{
  "image_size": 32,
  "arch": "vit",
  "mlp_ratio": 4,
  "eps": 1e-08,
  "max_grad_norm": 1.0,
  "warmup_steps": 1360
}
Rows from block 3 of a small multi-label image tagger, named by matrix and row number. Rows with one number belong to one neuron. Each number is 128 + 24 x the weight over its row's rms, rounded and kept within 0 to 255. All counts start at 0. Numbers have three digits each. After the name is the row's rms in percent of the matrix's.
After each neuron's rows are labels from the 100 images, of 14976, where the neuron reaches its highest value: "strongest on" is what is common among them. Only what is clearly more common there than usual is listed. The data: photos with spoken descriptions (Open Images, Localized Narratives).
# fc1: MLP up (model.blocks.3.mlp.fc1.weight, 1280x320), inputs 107-213
# fc2: MLP down (model.blocks.3.mlp.fc2.weight, 320x1280, transposed), outputs 107-213

fc1.193 098:193123140090107116134120133086152159093125126143073134106144107149100098111119113173141189155072136115154087146133178145080158126159154154100132158116111109139106179098107100123176120121127113126114102117098112117122112127095097170125160136141137155078145123120159172147072153143123130098129105111169157159132114126114118
fc2.193 120:145129091132137190135150151150178092144136112127107073145109101177150124172141108110101131121112147165155139163108112160096148153124153164162131143077134113072130136216118088125143164110096105138118176135129128141136134119121133142108125125136130137109104152106161152127053125115158167154124148131129114120113117144164116
strongest on: text has "sky"; text has "buildings"; text has "building"; text has "road"

fc1.743 102:131141147092108095142163096136180127073073151181118104105085130121152152156119121140179138154108141129150146135054128137134137162126127129101138121134088137143125126138128130145102148127180182136114163129169133143108078102133139122124117148122101152135145161163100108115134128127103079133102145158095161148163133119102091
fc2.743 119:139092136144131144118134130132102106116121146111126165151145139136128101102091110141080118126135107144137130132131135140134084154129112137110121069138159151096171127112129140114096143188133149101143100121151128136126138124193154105135099144121083110164120107126083103119130145128124140186153157141119157120155120044123138
strongest on: text has "trees"

fc1.200 110:137138109108135084126160137126120137101110162144104141113123104121110134144125091136143145160096135076115120089136135120119172104117151141095112153123072115132110117141126147100115109148138168123121177127118123127130111115165143081128149135145118170136150140142101092121138102167136125096107127151135131100157093089162087
fc2.200 122:131160110148124134119128096143123197135146124130136137121151150121144087124135133112178139142133109114103121098165105136125127136124178104128099143118177109123159138144122105125073112128124111149132135115144138115135121114223168111107075190072107121179143155139080113143151130107104175132109158116098127161165182059185146
strongest on: text has "trees"; text has "grass"

fc1.536 103:180094089090142105119107090118128126070126122133147138121095101121184133132152111136099093100116121137188158092133148187136139137137131155107120111099145105124126128132104139141145126128149169128106152117164090156112093116125122156135193122129094150089119123173147152084172163115166130118121141155087129132116127141141071
fc2.536 115:102141153142082112126108133124105105138103133125151143131157145106113102170109179093137112139136150135096140132127057113136105132131088111126107097057088138185172117143121095125171139157131156128157146124159121087104120151107124138111153114130113130111140120093114118128172148112120099139139129051117134119137133054111149
strongest on: text has "sky"

fc1.390 087:122142147088117108132123158116152090108150138121167098116147088146146118120116109131133113113076145096109111147144136150105144106156087142112114084121118091131098134143138129118065091163144198136117216128116095136117097158156134116119119119172136184128158119117091096161128147150098095114131100133133158156155106129160096
fc2.390 097:120118090134118165137149092142123147127119136132130127141116157133128127141109127114113132139133104126115106140122092098122092127114210120124117158128134122126126139145130089153122119085116126134178152132142121127119118140202154119095127120116098120127108148126122131154185139125093144103097139089108131195130211050174121
strongest on: text has "trees"; text has "sky"; text has "grass"; text has "plants"

fc1.434 093:134146131129142110149147124124140143165147075148124113088166118131126108095099116169157109152155119161148132139145164160116148107156140094124101141074130111151093114071117118119145147126142122101098113099104097164140090165134118107163109137163094137155090119201119112139100093124127143102148145112099136141121140162126090
fc2.434 093:145121076150078092147156128092138122157143149130152121131099115157137128162112123137055185127120130133161136142134101149103175133069145146160151122143149119121115140184135175134172156127143123141153133136129123146120115139152176126193117096126128126106111121125160145129142130128164165148089105106102141133157117118137123
strongest on: text has "trees"; text has "sky"; text has "buildings"; text has "grass"

fc1.197 106:133131127104092141147126144107086125125119123111146083172128146147113081140171110115162145141138130154092141140114115147131146103141104168095173141125102121132132108118127139137136140101141124128126130121123159120103131144143129139153121085112087162122093091097134133097185139143138094094150164114147130149153135143124137
fc2.197 128:132063159123151131128106138137162166116143119124126118101144123157122138073123135073074148127129146130144127172119109166128107139138137112131147114129085122163092123116110128109178127139115119109093145126139105092126138125078170164113141159103149135100098126118088130130140093155170071107123122118100130067131153120173114
strongest on: text has "sky"; text has "trees"; text has "water"; text has "clouds"

fc1.131 081:138116128097132096109137134127163092125097118136137108148142096154138101114133089116140090125078135128082110125131178140115149146138081141111109113146118098133111109148121096154103111169125181166153188138119109155127087138115138114118124143186155211138134118126069089157132126126115105149125123110114144128139124138141092
fc2.131 093:135149117131122174137136096141110137126113139144120120147126122128133109157128115120112130132135127125115122104131088101112045132120231103129069125129111129099165137141139071136124127103121110140151174124142122145113137126172162099116114150116107129157126131116130128130170131124105134113130126113139126227136194082188116
strongest on: text has "trees"; text has "plants"; text has "grass"

fc1.167 075:121123137091165156128117128143112172151106104104136116112135149126114130138163084141154114151113133130116112128118181104142134146137121086137118097146101136115099115119130209138116136148097150144161068110107147102133118136129144159123162100136140130157103154097126118137114119100137083118156145163124129153163154126154143
fc2.167 063:128145126133098115126168125142123126119142102128100155107129133121128166134124174112123069117143133112081120102137129117113109157147161128147200138110134120178153097130121098127074136096142130113084109103119092164130156125153146107125133118127074118127109165122147124139141131124162124149152072051149085122186131088118130
strongest on: text has "sky"; text has "clouds"

fc1.102 088:130127154120120125135153144105096101144159095113149095079160104134141082141102095141123142096139131138121118119174152156080138091176081125127118109132109098133127139102140121094119118140166142109114162092093108148146118154153143127096171131145110114159135156142115112174111097125128141170128099127143132189166137120167124
fc2.102 100:138097044153089128109137145119124150138126135115139126130087125146120159119105153128092171124120119151129116131117118122154178115100163145145142140117156130106060148124102155132177107130133087139162126147125136123128112132142117147125148094163116132114083138093189148130139144106121178177115111100112146091135141091157114
strongest on: text has "trees"; text has "sky"; text has "grass"; text has "plants"

fc1.68 122:108165160113083142107125142108111136163135127091178147135194090101141080142130116110155149134113122147112119152116144130096125108133143118110147085137139109176144165117114128084146179142148136122109132164131111138099161143165122123124149133129100125143104098142121157166126158102144099080118092117134145160143118116126140
fc2.68 132:132075143120146077108120120097160117125124120129095077136087130133131158129139175114116122145134157126125124135158117159113117131117048065115108129114136133113105143054094107104132155108141171135129140120127143177109149093098098150113117109107147131101107130125124147082157118102103126135125074085156158116121107144162103
strongest on: text has "sky"; text has "trees"; text has "grass"; text has "plants"