python train.py --arch="vit" --dataset="photos with spoken descriptions (Open Images, Localized Narratives)" --crop_scale_min=0.5 --fused_qkv=true --bias="all" --width=320 --beta1=0.95 --adamw_lr_other_params=0.0012 --batch_size=64 --warmup_steps=1360 --adamw_weight_decay_other_params=0
Rows from block 5 of a small multi-label image tagger, named by matrix and row number. Rows with one number belong to one neuron. Each number is 500 + 40 x the weight over its row's rms, rounded and kept within 0 to 999. All counts start at 0. Numbers have three digits each.
After each neuron's rows are labels from the 100 images, of 14976, where the neuron reaches its highest value: "colour at peak" is the nearest of a few named colours to the mean colour under the peak. Only what is clearly more common there than usual is listed. The data: photos with spoken descriptions (Open Images, Localized Narratives). In brackets: how many of the 100.
# fc1: MLP up (model.blocks.5.mlp.fc1.weight, 1280x320), inputs 214-319
# fc2: MLP down (model.blocks.5.mlp.fc2.weight, 320x1280, transposed), outputs 214-319

fc1.111:466505520512484514518522518455512590551473555414507517491534525493460554540516437477454572464527516390462461512451515447515531497470495548528532459520479450576418485477514483484524488466507457437428518473428532592484540482520500442584558451508533510473551565471444546526482522555462500547479489488479389467452466457481
fc2.111:419446509517544444534502510476511467498485493503507507515589445473506433499476546482454503481568490474506482474505462482620524418491531483521451548527485487510463536513509483492569505623544547482524506525606372519503499463474495487507507514447521511447541517536485482406527574547471518466514523567484485488465561461570
colour at peak: black (45)

fc1.709:550501517496491455473513468467407544528434521587573547531512467460461487455540517503476521517501486560519512464490537416430517545521477511542500538507478526508475545574444482512484520575425474482468454422497476487473439449470511496565473515505518487466516510483382463517422458512542498442547500507446572508547513449502
fc2.709:457560519467496490579503507493496547509499525496530482373443590544472524481494518568429489479606503510467487486457415484409473445499468481513507358495581450491492477477480544510527492402441477519504497531531520477470493487430516488509432487481514526485509513556482492501537549477544521550504447456481516511557542440499
colour at peak: black (52)

fc1.630:496631472455565487507468478538498515472515470459470528503447518554500509537507509579489460504549474473544523519531492538486466494452439507472500488568526489523562459501479530479592478448529502509426526488438470539488494478528530544470461567530477536523472441493494502482496513443493484516575515505434530515452458516535
fc2.630:532474503488477445547528534416458456502470513504534559556567505523519515481467419504478472470405492531490469512424580496514512562531533470502423495531496551510509533519499518485484543518499533493478556504496441513501481516506510457543517462531516479443493456507516496463447536556521421539459501500491478580529525467503
colour at peak: brown (78)

fc1.345:494500530519446466471521510458480504503468426475551557496485576508511470468483514552506491554536520480578462582440519521511523503532536479480482540543554469466499413398577448514527530547538542534579549458485491441511484510509504563458492478544504499509506489521474573465475543469504492561474483479440513446455505453536
fc2.345:518607489500564527519472479458487428457472513537506455492423440491494526506463483518518498458413447498537521530442512507541391573495507528556465536506525507450506515546513511541523485410524560543485479500486577522519500490578533481481443533514470536545505506538472500451429483537504436511558511504467512480437420503520
colour at peak: black (56)

fc1.383:494465432544514466487403498514538543457490481499546516501511513556440535463525477515512542533447468454507578614504499465540517512517479487475475473477509452499404488546490515456514524531524545494489540511487547478495550477420500479561512513523501516504576511411501543500453484481561523481495520488500492428479501414471
fc2.383:480511537528500514550458539491475407504523474523399488519514423516466469618535536512502493528466502544481420495458545541454510518502486474503537508526524542523472537523516594491512619493592457422520469463514398476505506463594541505487501517505427566475531470514468524501519474522492500484480492421488499514531588500557
colour at peak: brown (61)

fc1.250:532553426500530512475498470503459580489486454505486525554485536432488474489517533488418461439565498516480527541510442454511517534507539540474511534508446436540476512448602470428559465543520487542539507451555489521476441504471535529571467484544553530502470553475531530484477496525517492496570442450468493458447552477544
fc2.250:472552488479498556477523500459436480501488531523482498486440470458505477467545496533550522481440455442544485491436459494495480513478473467563420556501500534518489451562510485521477456511514609509467536505507473482516494535514503521516422505536539570504468478570510427483484467475499499479524466528584494523498468450531
colour at peak: black (86)

fc1.676:539465576492492562534500521467499489435521493428552455530535538519525540488495503556514538493535507528553559505474528488487440491603533496483556447459487409463530521509527476480572503494531537466511533524494574413528487512464503498466578558530535558563380567467511519555509494529496546510480517479470563501468474514456
fc2.676:499473438516471511537546521507553423451464562502471498505596439524462524497483485462403488544535501543450496518442487499525535524482529425506535578493478545510479479429482518521434555422526516513498470523472519507497606525563531490490513479502469480481566485498503508569465563456498500572472465582482518484661533464556
colour at peak: pink (27)

fc1.51:495540507529395549531493540505536527519478451562485526415480545445521480500491472519491508447509482511585511511491544521525435462449498482426480487555477482470587528496508541546505498438549475524507524501509525386502547470551506486497554485504500544505586587565474556463498445523436461540485459474501526508461577540484
fc2.51:458523497520438469492493464544473525499515499455466543648522437541524592581474569498519474498520460548510467499480551526555518487501428561518529479483503537527420535530485446503420490466534498535463517496475493508478512519625568520485548513532492503453513485440490435476420526520515476451497521575533453491556454482450
colour at peak: pink (26)

fc1.593:477474473514564460512559502602482525508450512474435534501557568460529531515530539495440525504478468447421501534442548450518493484500546602430497495537539560515522420500503480530519453477522467525447521432465484528462556477514522457534517508485489523473459505457538585567510533520516506481488480548513512481448444533490
fc2.593:497538515497495522457418516503482458549534505482473536475484514467506449489472486526449479470545450423558539484503512502563489414535498402479502480494530470528515516464471456525555567543517445546537527483515423517472521500454404568505466522439500508577515539509515453536394495460475534495538528551382544499516534497474
colour at peak: brown (60)

fc1.717:501417510503549525546537452507539474503562483518459587454536437498480515464454523558522500436535482483530519445523489523565501405520483499479517445554482520469486553465522547484506494541489429478507557545432540487525514512479522564537489496439473443484459408477499505499505459464463465526486514487429487570512593530434
fc2.717:526480477435452490531539457531504446472472558503570552550470486526442559507514447493502513494455491437495473514478553577479467469524467408428574537529464562461503490522535460529555551412470565500479491472591528475505412521560492455506478511554430510521528480383472501438484514539577520537486491536486495517531458492446
colour at peak: pink (32)

fc1.328:505545489504438433499514470553531483481475497505521551450506523494563510519434511500514515529441438484531493511444536501408505490572459449563467526544397469513486507535537477505537442588527536513482515593559380493490526426468521505500426568486502451475489474509460510483567541498479483537510518500463478501478540577555
fc2.328:467535481486505508467398478552583541508509535531505502433526414490578500513513550448548481527542510481527536511484471458549519562486517508467474545532522449461521536547486509493472461512502533488496535556538455533554508474497518523541564515469486528437510456431461515508434504555549453437492503519512469476458580495531
colour at peak: black (52)