From a checkpoint of a small multi-label image tagger.
Model: 12.5M parameters, 32-pixel images, arch vit, norm layernorm, width 320.
Rows from block 5 of a small multi-label image tagger, named by matrix and row number. Rows with one number belong to one neuron. Each number is 128 + 32 x the weight over its row's rms, rounded and kept within 0 to 255. All counts start at 0. Numbers have three digits each.
After each neuron's rows are labels from the 100 images, of 14976, where the neuron reaches its highest value: "patch colour" is the nearest of a few named colours to the mean colour under the peak. Only what is clearly more common there than usual is listed. The data: photos with spoken descriptions (Open Images, Localized Narratives).
# fc1: MLP up (model.blocks.5.mlp.fc1.weight, 1280x320), inputs 107-213
# fc2: MLP down (model.blocks.5.mlp.fc2.weight, 320x1280, transposed), outputs 107-213

fc1.760:178112194122099131097123134155149116133156100179125166138145153154057152095084121162117173157128126081167137158131155170126117109126138156062120135047151133144128148067165188099136138086114137156086187060144072139181128151107108163106103098158158179165205087120155097119066171097055150136183147155122137135142136134074073
fc2.760:083127096113126180147170120117108132151139129113143129122058138114113129177145107138118156108109141148150153163081067141109117114141140105148091176163165139118117075118143113123102144131094139139089090169109174114130122101175227139124113086169142087087118179130122129138119163093126117090144161096109119072148155148141121
patch colour: black

fc1.451:080107135148190099180105121075126097140136068111087165102163110096122125114164118059162173084130138041091137106097146152080187145104060131102128179124119139138170098094118129104101063142155165157111112047117173064162118085161148149106144088122109141148074084169150166109152156173084131122111143054089156129116166152096204
fc2.451:132153158119145166117120087097087134155147109123115122153138094159134093080158151105126109126115107137130146152130113136133164144162121190140161170077105150146131112145109202121145120158089065112095122133135150103098097146158109059101165134098133134066131108163202119112124103162137112095118162173189103022105148096167139
patch colour: green

fc1.313:084145122109109155138127139156128114178185127174126121105124113116133150168130141107040124142151160115038156151162143178163126162075113061111138116157171160158179154077113154163104174140070119121086138127134078167106157160116153138140098156167141207159122175230153141170137098133145169106063128165107056109140117122135144
fc2.313:132081066134109139136143164119100110115149119149137110124224146114125112077112118123175120150162075118183083181117109109102107133134160068118088091133074085126155173184112131141124106119115128126174131135129092124114126117100007090104119112133129093129137150069101157123142088097175137138109165117151153145076174057113169
patch colour: white; pink

fc1.356:082085128147129147165118111165113136105107072115153178158158080134104167148139065094088142094137159123128143116098118097128221146151067131078134154153170123167165193050185159116193114156170084137097144180152104141103109112153078116121113164122133115115105126117146105093083101188178139123128157113123198220126135172106105
fc2.356:106110116093134140096140142088146136092097110150198046100139115066137110119141210143128114126060104115157110081120147144143132090123144116150172104163161153164154086117103139129157093131115116167175120154152140141137162119159189177107159113127190162125134099193124104214102144094031118109146074131087093076172196091185155
patch colour: white

fc1.306:179167138092180117130137120115164178128142179148114138155134118119079114097144117023117146173127175127122149130129163137157134155149105143081091096065127132143135156187124151106110058139134210145152135101103156235169050129123094139148155085120117115110144119128102095151142107119155118105145075163178119172144120066131079
fc2.306:131188106134134133111170124130130108167131092104080096139192144146156170169116205201111097108144091087114097101154074140154158107178152181086132141105166122049132043110116087105127140114157066124074178114179123089153165106119112090122112139153126096085126097126145121163161103121132127121136060069134117032054139185150165
patch colour: grey

fc1.256:127108104092204126094138067148107171160099125137150121123100097131154103182133104136145133161140061141195132191123167129155148161117121206097101219136124137153113142120144171098131122053143194122124092116130122171151150135123156119136111135080135154060081160167120111173152135088121054159087147116130109148191143149162107
fc2.256:150176166121107162130214178154110113148124146107154110154071197077078154128225180087149056144098155114119124126086123110111125117133102138139066157134140138142115115136116015158091122146139118090077092080145115113070145104135138120036127141121119086085108129171128109100146148183140133214140100086101118097123076118162187
patch colour: grey

fc1.648:043086106147141169100181121103165136165180046157150094102125121148158131121121070106115133122136175164118086158149077201170135105088095132095161159157134173157152115100147158147111183127155141145147170114164152120129158123133173152103141126168131122149083117130175133197124114111106129083116093133140104118132107135163089
fc2.648:144079168125156119121166133101103102065072118074132058128162104093167130108050246110070133130062155113113186155136174196113125120135135133141110093182106120120093130183147115137123127186128083128104138145114120073119167047150136107183109130062157092104125146130099104103131095171152145157127135197079110080087150078119128
patch colour: white

fc1.731:166170108120153104150100135129118153067107125156108106129068088120126095128143115125178108070133116108092173131171145136138103111132151099137208171104105125154109112125147118110109200118120203111182130140125073135103089095088120150151155143091156099078119085128146110090070105090079126171077170134140111112190146172089105
fc2.731:120227099116127177136155141156174093141164140138095125117121106137123148097147158125162200110109122126114139127110115150122109089092150112141127145140153107121154119157136000169125122133136050121161112126101117125077109092128194186110130156200103171151090092097119157114141138132178170180109149067121108153127097099098136
patch colour: brown

fc1.4:094170124079137090116124079154093152098108083101120106144137104150184105103130138147148064156125133157175191059122161168105151171153156096075159168168106130176121097088136154167100148120131108104133101093157031202127130108104114115133154180085166108143170159121122071150187107110165109112176114167145140161134147107097182
fc2.4:150115128101153148088073099142133143184184142099128150115052099085115124132139156123110176163177111121166108138169118118128148156114138147153143131148120143071124136188140117145103093151125173067101120122088122021192089142195136126206129123106122094136097172095075052072098166123190086106166141115088167143111050088137152
patch colour: pink

fc1.311:150119129093097067136149160132114173067136165149089111118088142121167095091154122127172119104127077134190144142140146129194091067108124113081126175146121152178115149108138087137179219090092189095180131111122090148131111105098117157129148118085137130171118147127143108066085147083078081128127143138142121110171181127114152
fc2.311:091196125116126120141108188133170118063159129189136118143139119121164098094152168124140144130151143113091156130143151122122127175146133131105126079141134131094119172169125026129150114143204067186183140121111128073088113140164152196112139136131104145135100138081123116149135154151175187140122119146150101201130090085065078
patch colour: grey

fc1.578:132098165131100110129038151109077168143150084087136153223126123129101136080127159126097128127080110135155160086120149101181093177167075163158140145143084060180137144093140174101128135133137151140145174126148119111125137107142164165169137159088163137095135140118133225173087118180102139127121117188119130143161130135169155
fc2.578:112145167126134164168121151122189113132094152149077100146151064198121115087135172136119136116190192123115153140155091119152142097137177115127133145229134129042104146080123115116078099131092119149196083092144127112086086100114156125137122131142122099147113144133126103118118081199170119126156164132188166138150067179113115
patch colour: grey

fc1.480:104109187146173161172084107116171126170092129114124073130126109176128083109174113136106122101110093147171134111165175109098123130176117151170225102182110122128124153116175149131135105112142144135081168166065115062143138123128166185123129127123163059107143123139099193141095082126101169058122157151175191090108143156098089
fc2.480:171161183137149157105152133114128114147142126164091134111126138142138240139116191111172153132069082146126144075098100147128135177139140141109148127097145170165095158189124015127105125121156149062138172079229064118102162131176160222084145135103105113075133157106127101106140140130113106126137098092118122111074058150202129
patch colour: pink

fc1.348:139060117195147096154122120131114116112148063185138149099159185122183135114122042104122094156161121092133108109110148094186144150083119130095123162158103141123166122106127144151107075172198162133114129127147165099147141124153108122160095149241112131130192170123139108100155125120121106088124121182107103153120154046081118
fc2.348:118135142121083189116125134107128166176151103072101068113049111107120137104137165145093107152106124124136131113141152149124073147112182107158106108187154112150121112198142163109081117118171109201176075112123098215133129143087203180137118144094091162089114104134093124136166110152091131203146117056115107073126152111166154
patch colour: pink

fc1.216:135154081101083091133128149115122104107124177108118117103129139161113092101134119171133148088137118082174102131104192082085081108122175110145106089116160133117136150162156156103135103085138104131152174124127092154129148112098123136126114144084111115070077150089122167156069119091137106115077204175152145156185073111162146
fc2.216:134092190129153128127157078115139113132140148163145149124120178079156151117123101120155185125142153149150114112128098148109140156186132161118179134094119135155138106244128139101101142142095180091000109066137115070116186129122180173158098118096153120078139096114162158092124097146204087100167135130126139080060059139135122
patch colour: grey

fc1.276:180122120073109161105144132105132145109070138162089111141123104147135124120130133085081130113111121136170120107133084113172131193118140116124113194085102116128111165083174132149132212143107138172173114090129132114073201129167098174104144128141111173112153116065123149066079112126148136173131091107136104167155097203237053
fc2.276:145113101135096147091099127120125121106165127128032056132125224180104147126106076132102152161141127143100128110186115103132135091117111131123152062188128134160111136164093119132153151126124143137200121140075113119163147078120103090077170122183108121150136133101147159084088154156134109079160111128097124074115182074135117
patch colour: orange

fc1.75:177099137154121133105083096067111144159189115125127151148140156111127103117175055170155114154103077095098164191102157125142122084141134127082142147112122119145083125156119168064134172094120140138091166109181102149128117055119165108133124088152109117111153064174087070161091156097072106113074139051136134143170103120146105
fc2.75:131152143127087197111204184144105110109133104141121112147103142111081117134154213149092119113135091108105109122104082124128159082170114098076094054121108097090138159118092086114139119153201120120096186061096100161088107086091120184157157143127199118138153085131105160123111114148126127153133071173105153077145042179144170
patch colour: black

fc1.629:111147057107149128079108112145080110109125080116084120112132124092101108140206113097193095158101158104094164070112135167149181103118086169129152135159130126132101177097149133135148111137135102145109194075152115105192126084113074121077101102161177106171033103091133152121165160145097209135125079129167152137121161117139161
fc2.629:155109133126109114102086038127133129168096108145145116120140102180150179110166144159088115110076124138113100141163122136143149106125108114146137099022153142155135172162133249133154128115113177097060131211110125231140117131131097115081161142140115154118100098145247137065104153083195171118150163110112124116085147105142105
patch colour: green; blue

fc1.69:127141129157119121131098150105132066105142183180093164118122145168094160148119191139122123145131114118115162177144097126177140127043124120138115118088100129138130086165081129168176108145123073117124153156142089118061149095144185091126120108155182177132130138082148124096115179141128153100121137110136134159121151151130140
fc2.69:150030164141138146124082150116099141109134137112121104147221111134124120134130041098152151098119122127166077094069133158117124114145103113123135163111107153144109128155138202129100159129053154113182166149090085187070097100187209106167136113156091106147107084106165154121109172098142131043100090210087126074126135093159135
patch colour: black

fc1.403:125106117132147114167182105124147156119122066116136093130143117064159125115093206095153167044124156179164139127104147086106088099117196103118089093080155085197125116083149108162110138168162140110081153153089066083122185149119127145098134121155147059152094091129113123213138142101127112122092085146115168165123087121176142
fc2.403:141136078139172160126137166119164137129098133143139081111066103155092171123152151058046134158156133127105105140163111117143113135123081074119150162181163087149148121120149158120120118176167038169142112128128073131132180109138114125100142140133189157200120136185116176146115169106081121180143113126113132149145153086103131
patch colour: orange

fc1.683:071135087141131172172110174129120108166121139189155035150136104178134154136142157142093140176082097137160143146122119113122094132193141153171189180135113118142101103150169159112145162137187134131117117143135079106105169125095162170155132155122118061104158155165155131092092066145090109128124120176143138166161145140087196
fc2.683:123074143143124225080174151128096144151194148121132213129095171135098230137121127085145085121138125165100084147128130175104123184113113165111150097082108117135107185171119000101170144117106077092189142137179069106156181082117176193150131136071119100099145120136091108076176101189106066159128121104119149172097131054164150
patch colour: grey

fc1.441:119111102146166091197140176111070125151119176137124088144158079112067154140140122109124101208117094117155136160129198118165053145163144144049131172151126102148174105147138165154146129103129134132084117115123077149180124075065123143113091106091088109132169126079145126129137177114151067124096138153118124119176134148115135
fc2.441:117186145110140161145108123110121155174199174148145185110038171136133193095124133115086122139144133144120097120136124126132119166151118142127066165085177147108137171107134132111122137119155134089111150145112128054097156086176195195159143149094100086042158119162093114111121145146125055107144137110179145152105118161108147
patch colour: grey

fc1.212:153142113111146087126099107126129151105125141129139111087138099114179100170165109159081080201048168142132137094168091177160096092111116096140132084144146194110128082134132142174123145122137150180174136203123132090112148100124113065085101160090105092174119110066154089117144114128112111104114137138117188133100126079095093
fc2.212:197086120119117159106110067121203133138139132132115149096041129114108118101188127096111145099109121127096174168168103100146108112108133068118153105095097116120085150132121188124171157167146206146150131103163055156093114150090118152189142145111135133153129043157127110152125163169162113160133159214137154141167066137152137
patch colour: blue

fc1.347:160133159152110125069117160184140133124089172177077152079181117119099140152136093128126090180156122105176077126156108085108151116096138102129160192092145145176117146062113129156133058104139125060081078137088167068120157124109120208152139117133133133116103135124113165146128144139132121094126090140147140054126094097113194
fc2.347:089172157140131117133085103114031086087145122101038129125132134160124121117075069139144136134137194146107156123109080130148184164151116121125122151140166089118104175255103116143111135131095163087143131117132172173057123160177119116098163110155109153102105130077214110066132104152102117121159101095113132127108198095052129
patch colour: brown

fc1.745:110071177081167155171119110108139117144149124156113138069099154128157113101128122120160131118121088091178174162169097134116099081135138081115168085124160166161077092153155169124159218164125174105147184148172115158141092118126142121128156074104142092147157123109115062078089062058099122140108196064173151142131134125136127
fc2.745:132151096113092110072073134095145126139111120146109071162150126107088124137130104141115146101159084120098138142194115113135121100119129158136157083134084127036151118062093138124102098169161062151048172145060127134140107183165142150170127110137158161129169054135113170152095123150137063067101113142108106085172029112148161
patch colour: black

fc1.410:132122182097115141103155089103132112067117133150129101107099078127171158148118133091082140124100099154182106120149075110147133136063160137105145193078063090171099113128145170130128177144116159182152114088142084099090220139123152208163121066161106177120141130119112147109120130141104152139124076101111095165164086165178055
fc2.410:135120113140107128063145160118130118102130121138040048102099207143105146102087033116116127181128113151097128127167109093123115104150116141122118052219096122135128100096135124117123153077087182096156148138104107121187139115063122125050167124178161126143144182111146146122091138108139127086158122123132104054130196130131140
patch colour: orange